config.yaml
arch: "unet"
model: "image diffusion model"
dataset: "telescope images of galaxies (Galaxy Zoo DECaLS)"
train_examples: 88335
image_size: 64
horizontal_flip: true
conditioning: "none"
objective: "v"
cond_dim: 192
norm: "groupnorm"
hidden_act: "mish"
weight_standardization: true
pixel_unshuffle: 2
widths: [96, 96, 192]
blocks_per_level: 1
scale_shift_norm: false
attention: true
upsampling: "nearest_conv"
init: "kaiming_normal"
residual_init: "scaled_by_depth"
optimizer: "soap"
beta2: 0.95
learning_rate: 0.0037
beta1: 0.95
shampoo_beta: 0.95
eps: 1e-08
precondition_frequency: 20
max_precond_dim: 512
merge_dims: false
one_sided: false
adamw_lr_other_params: 0.0012
max_grad_norm: 0.5
ema_decay: 0.99
max_steps: 11500
batch_size: 128
epochs: 16.7
lr_schedule: "wsd"
decay_fraction: 0.2
final_lr_fraction: 0
warmup_steps: 2300
weight_decay: 0.04
adamw_weight_decay_other_params: 0
Rows from block 5 of a small image diffusion model, named by matrix and row number. Rows with one number belong to one channel. Each number is 500 + 40 x the weight over its row's rms, rounded and kept within 0 to 999. All counts start at 0. Numbers have three digits each.
After each channel's rows are labels from the 100 images, of 14976 (inputs lightly noised), where the channel reaches its highest value: "responds to" is what is common among them; "place" is the part of the image that holds the peak. Only what is clearly more common there than usual is listed. The data: telescope images of galaxies (Galaxy Zoo DECaLS).
# convs0: first 3x3 conv (model.mid.2.convs.0.weight, 192x192x3x3, standardized in use, each kernel summed), inputs 0-95
# convs1: second 3x3 conv (model.mid.2.convs.1.weight, 192x192x3x3, standardized in use, transposed, each kernel summed), outputs 0-95

convs0.165:565497462386456508553514543501488487436536490568514531472509456469499482566529557481475493516432530498482480518422460456416505516475522496482531534494582499519459525492507506527463454514426516471457430497469511443493572520582605468463471426504536522487518482428523521454467533510529459492
convs1.165:454484475503427545460480497481486451515522466518519505516442466522421546472577453506446528454470519509494480490518549568501481513552543504509540521463497539556497460429494469435430465521506493512433496520531495498556461483538445519425491615438531490483554501556548529562485520525576505552
responds to: shape: featured or disk; edge-on disk: no; spiral arms: yes
place: centre

convs0.59:504502482509478508492523487578446513457536450453516487557490467541563501502505439414503555514521443505456432484425525581544439538538497523537556504535470524529458512493473476491535471496527446535515480548529525526490419454435506560551411516541537522524483527530487508459452519543523472523
convs1.59:489541447547518429600536468519432441471496504464481464482535596523510435547460457507471456466495524514518542477442536511505573515508465553535424520441490493473548470542473504542452526484476514521450589541543492514460454472498512575491502411516537434481483509477543500539510527540554517453
responds to: shape: star or artifact
place: middle right

convs0.16:516447505450530520490483431583521435544541476516546520407506483517540494532454467514400497573422552526542478490551554517474367504461480420532559474526550503491583520506495483486522496514528474546475543481508576442537564434446553445471523467523470482549467507505485498496509488538488535380
convs1.16:489507531570493477571471537527442463517563517452505457508463576494483492491569437519544453495468601534514507491461476511481598559541435505505487503496409502432573452502573492565449495468456479444443506524504502525542462468429533488504492412518567544592465522446564537499463523465502472491
responds to: roundness: cigar-shaped
place: bottom centre

convs0.154:446534548551520464513499530464516526537550509493517538520511461464476541494398436554490553509516504530507470534523517487531433504559518487502487561528530508530437518418597523519539544482533483477508468485510442506510455485450539523473504478538433486586482561434560536491448465445576397489
convs1.154:492478462512463518464486443491477507540525453446500478540465497532525410572556436494439461530498586482545441510449556491420511520503482530512513465502505486504525490526471517498533538517499442445507511529498499523475455472564528494503529492464532458407485451556524516508522420524498489544
responds to: roundness: cigar-shaped
place: bottom centre

convs0.15:452484453579486543516517461571573493496533516461535499512379461529466580512483520480469480521522594430437484462527486445580507464455502473526515558503430515514529564508454526512498468456427516472535525462484506501488431520495536525458463466569504533562507531493493459485489451507489450452
convs1.15:479489406428488476527510497423447518430606450532479540575554586397464484470495512553583480552464472474460511442510444475525519550481470525471506485530495459545460529479495565515472526529463484509528404577468513557529520494479513420520551516557540518518405461514549493551514583477486525515
responds to: roundness: cigar-shaped; edge-on disk: yes
place: middle right

convs0.121:469512430502431469477489502414440451467498479443515509477511502498417485508555447522517548445460511480557560515583537477453504494494503451519420516594526486514485388541461497437415483477539489519494433480456498524448537475513455488474435524450504515539493505550576496539516550545503505456
convs1.121:502502461435497491550535429555439565491490524497490508537544496525558429543494604510507535486508555468422576442416460500436496513502445491519495581422497510493472514507467494494555545507468471558537564497494549510458472522493540459461516547510507573506509482564471525473510519480559438450
responds to: shape: featured or disk; edge-on disk: yes
place: bottom right

convs0.32:528562543519558508514474490489499450485492476448441492498540601546487529490517488515583544502448515556502451654426492527549494506483485503478468487491481500483518528483483464520493459452473572515497448520468539505482519480514527450476514466486436506422573499549482482471493512531483476452
convs1.32:470515480435503422507476530541518466509407492515472515490505407552558490420494553496498513513488536491513449456529489526479507468571503331519438514522531359472521481484580512530503544556431535561495533484508507507508505501523522576498480472538495551502490522565500508466483538528547514488
responds to: shape: featured or disk
place: centre

convs0.187:501489466480467516529548544479472495487586468524513470460498444472494514490477524457535559461459502575587482516513497445485464500591464497498502529510455486502457487486511495464509475507547461501531489505489526405502550503551503463519577542379507458579480454517529590478413522525517514478
convs1.187:545509601496529503474461550521489449498484546497494484495422531470459530542551500473571504499563463551526467572503469489559521560505486487426424455520455582500552499492425494381425428491486433479532458432538498455475501510528500436513460526588485436528517443535499522512492541487500544494
responds to: roundness: cigar-shaped
place: top right