Weights of a small image diffusion model.
Model: 64-pixel images, arch unet, norm groupnorm, activation mish.
Training: soap at rate 0.0037, 11500 steps, batches of 128.
Data: trained on telescope images of galaxies (Galaxy Zoo DECaLS), 16.7 epochs.
Rows from block 6 of a small image diffusion model, named by matrix and row number. Rows with one number belong to one channel. Each number is 500 + 40 x the weight over its row's rms, rounded and kept within 0 to 999. All counts start at 0. Numbers have three digits each.
After each channel's rows are labels from the 100 images, of 14976 (inputs lightly noised), where the channel reaches its highest value: "patch colour" is the nearest of a few named colours to the mean colour under the peak; "top examples" is what is common among them. Only what is clearly more common there than usual is listed. The data: telescope images of galaxies (Galaxy Zoo DECaLS).
# convs0: first 3x3 conv (model.decb.0.0.convs.0.weight, 96x192x3x3, standardized in use, each kernel summed), inputs 0-191
# convs1: second 3x3 conv (model.decb.0.0.convs.1.weight, 96x96x3x3, standardized in use, transposed, each kernel summed), outputs 0-95

convs0.41:505466494510549522509491561515492527561504455606526512480555514510486513536502558523535507517469442488520525489526530486511525507498519519531542484537497507503494524506513563513472548495532532576530526519532499470506479457474516513461506485463495495479462490520503490515484515497496507482519414495532451464574511520475476543468345491515505511471609525461445456528507421571527515434469414402481452477411473505504530522496458508540503475513542512479503430545433474484471588514492458474431670503463436483449582521433465490452537510503462514542462492413534485535564532507481509471
convs1.41:429499459536478487519467538480465466493510405480476578467461475486479542464460485538483559484518497500507495495546502451523444538503470408508520495491522481541510425516497464437527576509524582506488596471453409494515461511571451508468449568441476462517522525532440584516490534493514503545
patch colour: grey; brown
top examples: shape: featured or disk; edge-on disk: no; spiral arms: yes

convs0.54:532522498518497525545560476530461552482514495543523532525515496529480507471465480512486559458479492480542487435530547497419506534477514508503527451479556488536467475505520427485454526508487553499509536491515561495567557553512521547525515513495500481480476546525462509486534527463416498511463470433439483487508410500473440440517471497609471459586482440511518433487529528393508420458485444501506516521556468508472571602492461426534544479536464513508495486502524557418495453545448410538426537512559531516543576539550550507513448565467471433445474481522525540492453430513554479521
convs1.54:511430482519425499536425485582517514531576532535486485515520473530538594519510523506506533571528519484500534523515494492452492444495504498509460477494431419568567556495404448426440463455488516498577487530442541469485479505522501478535509576448502503468435505506455521568515508497473467492
patch colour: brown
top examples: shape: featured or disk; edge-on disk: yes

convs0.95:492531550508490520440492505523489530503481522563446531495459559443494510521498480492469486464523527512439468515415497513470489525528540494458525481487505482466569549506552471509548513423504499523466517496517518529502504480472502501464499500487465477534405556461477501411479527490501496503498444448509470436540480536556487481529470466505475482491464527433509467535465575493455478507456456436511477534506519528508520596516674480524408502501518531523496489518459471475505490590513480490498547551479489502585642521559512541500477529544418411526475544459503499478470418514542517628
convs1.95:492513545467495582387453479541528482442541533528549514481473512480497547505490445553511466504450490522522461601454563503538458546549546518464476552517458460467530570415501552495469509514483410508485475540451546542490466485480552441507514452468503472502489452456512447507563551531493508540
patch colour: grey
top examples: edge-on disk: no; spiral arms: yes; spiral winding: tight

convs0.71:482530493525543533477520504517546516476528553594546485509471524541510476550538515496513518428515552465526530486410485482542514401548500461546494484534476527506534464468515536433535543543527516499501537495457531517503430451497494553486563482497447479478538419513532536427463521514463486453543560488450462485624505501564486511533433406493473474515492489445532470601487536491477439500521548461462480518504554486543473481451498541515431555474555516464499437532512532483480460446452501487532489528527566430597572422540451520501457503537486395440520466486507519520518525452491458462
convs1.71:517562431529471509476555519496508436514554431522445571442575532536468423518477484445528499499524520533458555516490482500573495511436516518465455507578525520535455516404484470466531490468560451510559524513510539473500581497552434501521557516552497468531462537543540516514488480520524513418
patch colour: grey; brown
top examples: spiral arms: yes

convs0.14:483493527494541513483521545541580551515495498541529523510518522546534482454512479498522449517514526482533527621468483527531510427503444453534522458524545561520501496525536503529530472526516507515540518513460511465524506514494493549489457563480530463506350594484512521462499518532501483519426497437502455427471490489380479494413416507500489512508570519472533481525554512496500484537516498524482451528443527503488508498514509441429481496522426455481478428478472501438461509553474529514549434502429516496495620518438474582548519499463453462555537473465470454395499511498472536575
convs1.14:476517468507537511502458480483516521531494505521506576462474446522506488447525475550448485424481517504556501504470506477523564417573517436556471488465451519553580402549446469441532556495564533450479515503444433554540502478550502528546491521511506496498477517518484560417437515460492529575
patch colour: brown; grey
top examples: shape: featured or disk; edge-on disk: no; spiral arms: yes

convs0.42:503498535454461464493521500507543520501504567493417516535513479504538465471531468493505465421472494496511479553488494555523542517549470525494540478500455480498478517502521478549546512501538521525529502514537538512519528512512484494527515541505462496474462502463450504409497498474505443525434560522446482458454451390551565512489482508555470594499485459513417433518481482415554517482423469549358555455465548566506551438509561524540512482498482471492498492500540576476484577530558404529423567540516438389513522476498407515505545547460467548522502525496541501513476490550472498498
convs1.42:555452518485512511507527512446460516474449545466533578528509442449528437511454469450430521546507501519472547511464497513519529530506503493425445459474577500444490467536504526459454526519549548628498502509474545533493589562478522486498468505481504470450515554427555471471576495492479545557
patch colour: grey; brown
top examples: shape: featured or disk; edge-on disk: no; spiral arms: yes

convs0.5:479477516535479443430561492529567519464498525486495478546544504461493517579501530474513544388530483551481503434511530551485475532499441463504526473525454476497493478485513506526500507509477503527498532455464459460449466526522500544512546520487485501495460506486472420436532517511468392514446573549483496420483589523576521508542460589606520532553490503561471499515504538476479515503531480431501516559437481526544488534477505526461537527504511601518540501542446495590428461477508464483537435485458488426429468504517544489588507541473497501489518490403504428502591443544503496483
convs1.5:511443550479539401514531435456568521468534492529504501428499473526499427493502498490505512580463488565510525505553533469449525572521474522517530488537474450463546491496417511561381494445554405493494518535521496476512455552536538569468493473464465478535506520476509474495513501511483432447
patch colour: grey
top examples: roundness: cigar-shaped; edge-on disk: yes

convs0.39:502509471511499514486496461458488482524496523482511541540489475471503433595499522503552537466508536470503525499608487491468514490538520470443504597528473487423501539478524517526490559417512505534555520555500490513426540504503454480484531484507512448456584504555453461442578478579531451564418472536522472462518583521579461532515457494550518511478464518501455543569471543481529501535492413521527545533484467509603482464473458600442474496447509469496538523489443425480509484537420473494465554510495525510499525460498478569487488501464470415542481451457550496579503412490491517515
convs1.39:582494415482459407451540519509512570432513445526483495415484478538529473487468510517523477553468509458431583513506559532551482568454379506449495473449478483543488482478483505495537513519534517521492556542543456478526462478540517489537538449511474528477456516469537543525450474471476485437
patch colour: grey; brown
top examples: roundness: cigar-shaped

convs0.83:519523548506455482339488484498509497541476478557500500448486454520531456500569492572533428456559524527561484542417474488568560503461521484545520558523454533512471501527491537571503522519451531521536536520444517500528512524586520476548484539411457550499470482476462591462485485499608436502538492476501493493461448493471494469549565505441458507543417520490505491547466492532516511509484529434480487428550501595463469501471510456508552488482562474525506449505519538487460479520492546516532486486517485494456469488430462496574529449543507450505538503478485482522435579455592513502
convs1.83:561445434523525479453478498469543457473465474475522487489497510435395542537489502545577451452567529538488464495492529520505515533561489496505528492548441554561545475481543495486481526530537432484511493534497524417376500495561454450482474464445490559492470532505527481449536450538488438476
patch colour: brown
top examples: shape: featured or disk; edge-on disk: no; spiral arms: yes

convs0.22:518521514488514548461551509516529540493408452510466537486525477501473522561452433487415444526462580496474472451366469488516479491548525460478512435501567474513497542491472537485495479502527480516485524469529519506526459484490542498448497444477444568599466494484509565494427495509438553427514475634523565480483560418528554518520423474481485464484545489521448508490536495475430551480431528484505477503480487483514527531574520506511563531510469526603521445524516502538488487496562517552543496502460556498449500532495522586487505479524565543528466491511526486446476565455430522484
convs1.22:584463520450544441482483504536507456484562467490533498506497507570471537573496468476467484453515536449466562452451554537469541512487468516481466499470490568533487451466505464459474511554448429517494471533493533456468509463485567554444488491462543544511468536601547472431497515444508462397
patch colour: grey; pink
top examples: spiral arms: yes

convs0.65:462459491530492505453395503492460505506528553654560504461508508497441463510445511534568463551576503533566522513404488476508505529497481454561509410552486522559575503480535580502545475557471488452536541557512557479509436518477528500511549520442444513503322566455516556500485524513372449506519504482465492498485458523465553487469543519457461523492492462496463485542485487480494496507467536471533455538512560501538465555537510485508563515520508493531514479445474513441508500468509531502495480467532513498534489488407490492561479481546501484507517511511502497456467547497509535478
convs1.65:468556570561486495455450482521505573466497509479514460576424572496545486523567500524493496552398502455541576444565463535441531527455472503490435529575501454465529461489516507513514481545541554467557538482482513472525448495421512507554472473482516510519546503552501518487506577477467532527
patch colour: pink; grey
top examples: shape: featured or disk; edge-on disk: no; spiral arms: yes

convs0.68:560504501477463489547471466508497450520583507590452482489497461497530447478548466458540527484477430473467501630484449473500529447488544499561453491529488502516504505466510468550552549548486517480510438553497511545507530522502539451513476497499567492523479511497439536489547508498561462562493445535476449504519555444563443558575354509486512516515471532451422470483490489508574487531477426519465484438449463478502565505450463490493528459511540540513511400440520559428505518535500491528469573509537544472558586550518519446499499523438500522496533468438529523531526495527475518554
convs1.68:495536451544413555495513473492485475502496547479511573485489495388441547427504510445500487486558501471564494507444470487579442512532529524530498496483487480558516513567477568456462511499596557429501466498455539534506545425541450547536493488536480418525490499505508489445481535457484537495
patch colour: grey
top examples: roundness: cigar-shaped

convs0.16:460515538473491519510505475497505545516468501607538511576512461489504454562497490509516604535550593520528543674519480526503504547430468471514502523531513499521486489440489495489587487509462491534516620515458503499488395493478518520508538491388516461478415462507559509483493590514366537479483476435447483468528448502450543517482430449473501497489518479495482471514545497482457503483440536500520487573497490456502504544548560517502523541504544519513498440489444550472473510476482448501518474474510545494534558471427488520527514495511503489505485496466434489518463536511457478469
convs1.16:479529557528482481406496483524485495468521517468512463587419585486525455532548509507480540548445516477461572452553408514464458539450520542463475531560525442473473493510508517546502494516496560531555522468467518503552455425460551449604492469475528500523567495523482484475485484453472527530
patch colour: pink
top examples: roundness: round

convs0.57:441504490544539538472557510484541442438583562528532492473518474493528564471461514487497481493465435470443462516543522496562479527532495511493550444474477482502476518476546475508524477528473511562474490510511530549390504513475456453491505482471521484422508546572447538448525514430452492489460503488508427475512519535502516518512472445515554478531550470560516452535450448481506522488547442507499531459508500507456488479445463529499553451505512519481476626558505572541512537520445516530456545627517487476511538497541487491526522542571444444457504449431494552557546350478521461534
convs1.57:483495528489514487460534474476511595450477486487491417492496468556486503546545560514527529546518528470484477408445523498501622447500495554445432611519492534463528538456590477491488536554525543539527528580449506505503439549498500509522506500463553520521522492469467468475483454469448482488
patch colour: grey
top examples: spiral arms: yes

convs0.2:541503444480513508462477511520478458509421500568530485543545489458447459463546493472505521443504551547536509493486497522494458439457449460501536535553472447478538463474497496556402480458516491498451527504459453463474551492486495444482488527509540523459485610487449424375564507526502555580401518497477522475565494481519490524584555486459535527500495560500403499470495503521517531487525474435581532551504465511481469540519487503470465487490502438499523479492523478535505533548466561552440565533493545514549550535445485553479500498413575561478568528487502428527542525435512507534
convs1.2:542505593453549428570516514498498540499553453507502513460482513491443466484520494508416521481518535496485470543556523520502515428490522472520583523521479501507448470490562526454545510546463470474518522539514485497420432462484498507506499494571489412490576470446522460471551423453468455596
patch colour: grey
top examples: roundness: cigar-shaped

convs0.36:489469494555471531425501527455453421514442514411460516520542629541495578534484515471536515494484552526471500418484521484483506548504515533527501517457535485486495513479499466559461514547490533435571487516455525489510528501482504451511533454536513507518544565468429435492520495569577495521527520502498459562501462481455549523480514553472559502470522488477464537449528411447511521506531506559467429543515496483528489515496470576490474512453443486425502561467517516574536505443528455472523489486498336542548487526482431509459535381553513469420500499535507499498501489490524495481
convs1.36:518493491489512488529455583529465529512466510467500544549503512485585509464472528452434492489496432474518521523434543472492453535507410470471579500502492443540453472540552486466509565497557514522480463529574505534465512522527473483406503517557504478510610442494493562590493478550549505454
patch colour: grey
top examples: roundness: cigar-shaped; edge-on disk: yes

convs0.90:520537443548535572461535546482521495528555441504511509455531507519482577485449464441477461467498396444476455465499514533457523539489480525509534489510478513479526530561458563541468539573534461573484506584562512455455438497496498487486482502423484405488419468547522493473527521428472563474472476451524406484502619584510516506496490495498549486533478522539511483511524524464515430481472521381527489490489495497568500535457524530490430474480536504487511551538430536537488497460493470540523519505532434434488567496482480503456542486521495436517527542423493476504553430488531503565
convs1.90:463495480472430572505480390522480502489492552489438508501596474516546487500468567504515567462496455514493463556461468517478494542541545503518490528540577464554525562449507495557435485476511448563494484450485540530558486463524498532552453441462466417491502513471532477562545437506558505500
patch colour: grey
top examples: shape: featured or disk; edge-on disk: no; bulge size: small