Rows from block 6 of a small image diffusion model, named by matrix and row number. Rows with one number belong to one channel. Each number is 50 + 12 x the weight over its row's rms, rounded and kept within 0 to 99. All counts start at 0.
After each channel's rows are labels from the 100 images, of 14976 (inputs lightly noised), where the channel reaches its highest value: "responds to" is what is common among them; "colour at peak" is the nearest of a few named colours to the mean colour under the peak. Only what is clearly more common there than usual is listed. The data: telescope images of galaxies (Galaxy Zoo DECaLS).
# convs0: first 3x3 conv (model.decb.0.0.convs.0.weight, 96x192x3x3, standardized in use, each kernel summed), inputs 0-191
# convs1: second 3x3 conv (model.decb.0.0.convs.1.weight, 96x96x3x3, standardized in use, transposed, each kernel summed), outputs 0-95

convs0.56:48 40 42 44 64 62 57 42 41 55 44 40 57 68 35 54 65 50 56 38 50 50 53 63 61 42 37 38 48 41 55 63 42 56 47 54 71 47 54 46 36 50 57 62 53 51 58 59 47 37 58 42 51 26 56 38 53 47 42 53 51 63 40 51 59 52 54 63 50 62 62 68 47 45 53 53 48 46 48 38 32 45 46 50 40 62 55 58 39 38 49 50 42 38 24 42 70 18 37 50 61 41 42 50 47 52 69 73 37 36 22 48 32 45 31 66 48 56 58 72 37 50 47 75 43 73 41 63 58 62 58 21 46 64 51 46 55 51 56 44 49 58 58 65 54 58 40 45 54 48 11 21 56 64 39 46 42 31 45 77 68 46 52 70 70 62 38 61 76 61 30 48 57 34 45 71 57 38 46 39 56 35 62 73 56 42 57 75 66 38 49 36
convs1.56:57 40 35 57 48 45 56 40 63 50 47 49 52 66 38 50 52 93 34 44 41 59 64 51 49 44 56 47 54 50 70 57 18 39 53 58 48 79 57 50 27 63 36 54 64 51 59 52 43 58 49 50 63 33 36 56 35 49 37 73 53 57 34 63 58 52 44 17 45 40 44 36 47 46 47 40 44 65 50 69 64 63 53 25 62 47 44 50 45 35 56 47 44 69 51 49
responds to: shape: featured or disk; edge-on disk: no; spiral arms: yes
colour at peak: brown

convs0.10:32 40 52 59 58 53 54 48 41 50 37 41 36 64 39 61 41 49 57 67 62 53 43 58 56 54 50 54 57 45 47 47 38 35 59 52 40 45 57 48 49 60 32 61 73 56 42 57 33 28 49 57 55 36 45 43 62 41 61 55 57 49 39 59 47 60 40 54 58 56 67 54 51 51 52 63 52 50 55 56 79 65 55 42 37 81 55 38 61 58 41 60 52 43 59 45 51 41 43 47 55 31 31 30 43 05 48 48 36 41 66 35 54 53 56 45 63 12 52 30 39 59 50 38 34 53 40 46 61 46 82 73 48 49 61 42 37 54 52 45 38 24 48 45 63 38 48 60 52 27 61 55 60 55 34 50 74 58 58 54 66 49 18 56 60 42 64 64 47 53 72 60 63 38 57 64 53 75 44 61 30 51 38 38 49 36 49 52 47 80 54 48
convs1.10:45 39 75 28 43 48 56 31 79 64 67 50 54 40 59 38 54 56 70 47 66 63 49 66 36 38 46 56 54 38 54 46 57 41 47 39 57 36 57 46 23 36 42 66 61 45 49 51 37 25 52 50 72 63 41 43 69 53 45 72 50 45 54 54 47 49 50 39 67 72 51 64 47 41 33 52 57 59 33 48 71 50 44 42 30 59 61 44 47 70 62 58 54 47 42 71
responds to: roundness: cigar-shaped
colour at peak: brown; grey

convs0.61:56 41 47 41 30 48 71 43 49 41 39 39 60 48 49 48 47 57 35 52 57 67 62 41 62 52 55 55 61 45 33 62 47 32 67 53 51 47 51 53 36 60 46 49 57 49 51 43 47 47 60 57 54 52 33 57 49 41 33 58 49 64 43 52 41 61 52 71 48 59 48 58 51 51 59 46 45 52 47 64 57 63 66 73 62 54 43 47 39 51 57 34 54 60 52 49 48 59 71 60 50 47 51 55 38 64 73 45 09 76 44 51 42 44 58 55 47 54 50 69 44 43 17 53 56 62 34 30 44 30 39 46 65 61 45 51 45 38 24 60 40 59 46 74 67 76 26 40 66 56 39 43 38 61 31 28 55 35 67 60 55 57 49 42 43 40 39 59 41 51 41 75 49 34 39 26 54 73 61 50 55 58 61 53 36 28 53 89 32 29 54 39
convs1.61:63 44 69 52 61 45 58 56 60 27 36 58 55 45 38 47 38 75 68 43 45 46 36 38 47 58 69 29 42 50 66 58 23 32 42 35 38 44 42 51 33 71 42 65 41 39 63 65 68 55 34 51 40 40 57 57 63 53 47 58 37 41 54 54 55 71 62 54 34 47 37 49 53 55 45 45 64 54 47 54 49 49 54 26 60 89 47 51 50 56 34 60 55 40 42 66
responds to: shape: featured or disk; edge-on disk: no; spiral arms: yes
colour at peak: brown

convs0.21:49 52 46 65 43 59 38 79 44 39 55 66 36 58 59 60 46 62 50 43 49 64 54 38 50 51 50 51 63 38 53 64 39 47 59 65 45 36 58 45 58 53 37 64 73 59 67 42 49 46 35 51 51 61 41 47 57 76 32 48 55 72 67 57 39 49 46 56 65 55 63 61 35 52 63 52 55 41 53 53 55 44 67 49 33 21 49 58 62 70 44 58 52 53 48 50 51 41 42 36 46 46 72 50 49 60 68 57 31 40 38 54 44 69 56 58 07 47 54 39 66 28 52 35 55 61 41 29 55 42 58 40 65 40 52 58 40 54 43 60 38 31 65 56 56 21 48 45 55 45 34 55 53 62 44 41 17 53 57 45 50 30 59 62 55 53 49 69 44 29 34 57 46 63 44 24 72 59 50 39 52 33 46 62 37 45 22 75 52 39 46 27
convs1.21:57 53 38 48 61 51 41 45 54 28 42 47 64 71 42 31 32 70 57 52 39 48 48 40 58 56 29 44 35 25 38 59 42 49 43 45 40 46 60 53 53 50 35 38 42 47 40 55 63 41 42 53 59 58 56 39 45 72 56 60 59 46 44 41 50 45 40 44 65 36 36 50 51 36 45 22 60 43 58 66 21 33 63 63 65 50 64 65 35 34 19 54 35 71 41 62
responds to: bulge size: moderate
colour at peak: brown; grey

convs0.8:29 42 37 38 45 39 46 33 32 25 27 25 45 56 53 52 48 55 41 66 54 57 35 50 51 40 55 59 59 35 76 73 66 43 50 56 58 80 58 38 53 59 34 38 57 61 39 55 56 46 45 48 69 58 49 54 56 44 49 51 39 53 40 50 39 62 65 67 47 44 34 49 58 53 58 53 43 55 60 56 58 57 52 48 67 60 21 43 65 72 59 57 41 72 50 54 59 45 48 59 38 40 57 63 43 31 47 59 57 42 37 34 58 43 57 54 56 35 72 36 51 52 38 42 49 72 47 52 62 44 72 54 48 54 59 42 59 60 34 55 43 39 54 68 60 32 49 45 48 44 84 47 59 41 33 66 54 35 53 43 36 54 18 55 49 52 64 61 43 65 80 33 74 25 52 58 49 62 36 63 47 40 48 28 62 58 27 47 50 60 42 46
convs1.8:36 75 41 52 25 79 16 61 56 41 47 45 39 64 59 42 62 31 48 61 51 83 60 37 61 39 40 59 56 64 40 37 49 40 36 36 59 43 50 54 64 40 54 73 59 62 45 42 56 57 60 53 51 42 55 33 69 35 55 67 68 49 52 45 39 46 62 48 46 72 53 52 52 29 43 43 65 38 52 59 48 55 48 56 37 34 43 53 65 64 65 53 50 58 54 49
responds to: roundness: cigar-shaped; edge-on disk: yes
colour at peak: brown

convs0.76:75 52 54 45 48 50 47 46 76 55 47 54 54 53 49 49 59 48 38 51 57 69 58 71 53 53 46 59 57 33 36 60 43 77 36 71 17 40 48 56 49 63 74 49 58 60 71 47 40 56 50 61 57 54 29 39 49 34 84 53 53 42 47 37 45 57 56 57 62 56 50 57 30 61 54 54 37 44 52 53 67 51 51 43 80 79 40 57 50 63 54 33 49 66 61 58 62 49 30 39 51 56 46 54 52 37 47 44 41 33 51 23 49 54 59 61 48 42 51 53 43 64 36 51 61 55 52 62 52 39 46 34 74 42 55 33 42 39 35 49 53 57 64 63 37 43 56 46 42 30 34 51 34 67 68 56 50 41 43 44 52 46 34 46 62 16 56 48 35 53 30 42 38 38 39 43 82 54 66 41 52 56 54 41 59 44 49 58 71 36 36 22
convs1.76:66 52 47 60 60 53 75 48 53 41 47 48 64 42 28 57 39 54 47 62 46 47 59 50 62 65 55 48 51 55 68 54 27 40 64 55 47 59 49 46 25 50 73 44 35 50 40 58 38 48 28 34 76 38 53 53 60 40 59 63 56 29 48 59 58 69 35 50 48 39 34 44 48 56 39 59 49 57 31 55 40 30 91 36 39 71 53 58 66 56 60 46 50 50 39 44
responds to: roundness: in between
colour at peak: brown; grey

convs0.25:40 61 47 51 52 58 43 47 52 73 40 52 52 63 54 63 36 61 42 50 69 60 43 45 22 65 54 55 54 63 31 30 79 30 68 57 71 54 39 48 47 63 23 49 44 48 69 51 52 48 46 49 62 46 56 41 59 50 42 52 52 50 54 52 47 42 56 39 39 69 57 59 35 49 49 42 43 51 64 44 54 49 57 46 68 27 69 55 62 43 52 49 68 56 44 58 53 36 62 69 41 29 52 69 66 68 30 52 43 39 11 38 41 54 54 44 41 42 56 40 43 70 57 51 41 43 48 36 32 56 36 46 49 52 47 71 36 70 33 49 80 44 49 42 50 52 75 34 41 32 32 47 34 47 28 44 61 49 56 59 62 50 51 65 60 27 41 42 61 50 55 42 79 48 42 64 42 46 35 47 63 55 54 46 57 84 42 62 47 50 45 70
convs1.25:52 68 47 64 48 32 40 34 51 44 57 46 59 40 50 19 44 54 15 45 49 46 45 48 45 46 36 41 41 50 28 42 56 46 58 59 43 45 44 48 59 64 55 55 51 53 51 47 51 48 45 66 77 38 46 38 51 44 39 83 50 50 49 25 41 46 50 70 46 35 65 67 54 40 50 55 53 67 68 35 56 69 41 62 36 68 66 53 62 51 27 39 55 41 69 69
responds to: shape: featured or disk; edge-on disk: no; spiral arms: yes
colour at peak: brown; grey

convs0.6:52 41 51 55 80 44 48 57 54 52 34 55 46 27 36 38 38 52 41 39 56 50 38 48 46 52 66 42 48 51 60 52 39 43 65 68 27 67 58 49 62 53 52 66 93 66 36 59 73 34 62 43 53 33 66 43 41 42 62 32 47 50 51 50 59 34 39 56 48 45 53 49 51 44 58 68 71 42 44 34 59 45 71 30 73 58 62 40 56 44 51 64 45 53 53 33 53 29 46 37 65 75 68 51 51 43 57 40 68 45 65 37 43 53 48 46 41 49 49 54 67 53 56 43 68 57 36 43 84 34 55 58 47 58 46 51 51 43 61 23 18 44 49 44 42 28 53 49 66 39 49 55 62 48 51 58 52 69 47 52 37 49 68 56 41 34 50 37 39 48 59 39 16 49 59 44 60 56 31 39 64 51 30 54 42 61 59 39 49 59 56 50
convs1.6:57 43 68 22 45 57 42 50 82 38 29 68 56 49 52 40 64 43 74 42 53 49 37 68 31 50 50 52 45 54 38 53 52 22 42 42 42 51 68 39 43 48 47 53 52 54 47 59 46 35 55 44 55 50 64 52 65 45 65 55 33 23 50 73 59 38 48 48 36 41 53 48 41 48 17 57 53 58 24 44 58 60 56 42 54 47 72 42 58 48 58 66 68 42 58 61
responds to: edge-on disk: no
colour at peak: brown; grey

convs0.18:34 45 38 50 51 40 51 45 38 34 51 37 47 60 49 58 49 49 39 56 42 47 54 43 68 50 49 40 59 26 78 52 72 40 66 49 74 38 41 50 57 50 54 63 43 41 49 44 57 61 37 64 64 59 56 61 71 45 53 47 51 60 55 36 40 35 45 50 43 61 50 53 37 53 65 53 52 60 60 64 49 49 45 65 48 33 50 65 38 59 39 49 45 62 55 43 56 49 73 52 45 36 52 35 55 19 36 56 23 27 70 47 58 45 60 60 46 44 54 46 55 59 39 56 41 48 58 61 29 67 52 34 55 29 59 31 58 57 70 49 21 59 53 73 47 38 59 58 42 40 47 25 31 49 33 33 59 35 51 65 45 47 36 36 52 30 48 52 26 84 34 54 80 62 41 59 43 58 54 58 58 44 58 55 65 65 73 64 75 35 56 52
convs1.18:52 42 59 60 60 69 56 77 51 64 65 56 37 58 50 37 45 50 40 35 65 62 27 52 46 48 29 55 48 51 56 48 47 40 46 46 27 38 60 55 48 31 41 53 71 43 70 46 50 45 59 70 47 56 40 52 56 56 36 40 37 63 47 46 14 34 39 75 54 70 44 39 66 42 56 63 73 47 53 51 50 40 61 50 32 65 57 59 51 54 53 77 47 36 40 64
responds to: roundness: cigar-shaped
colour at peak: brown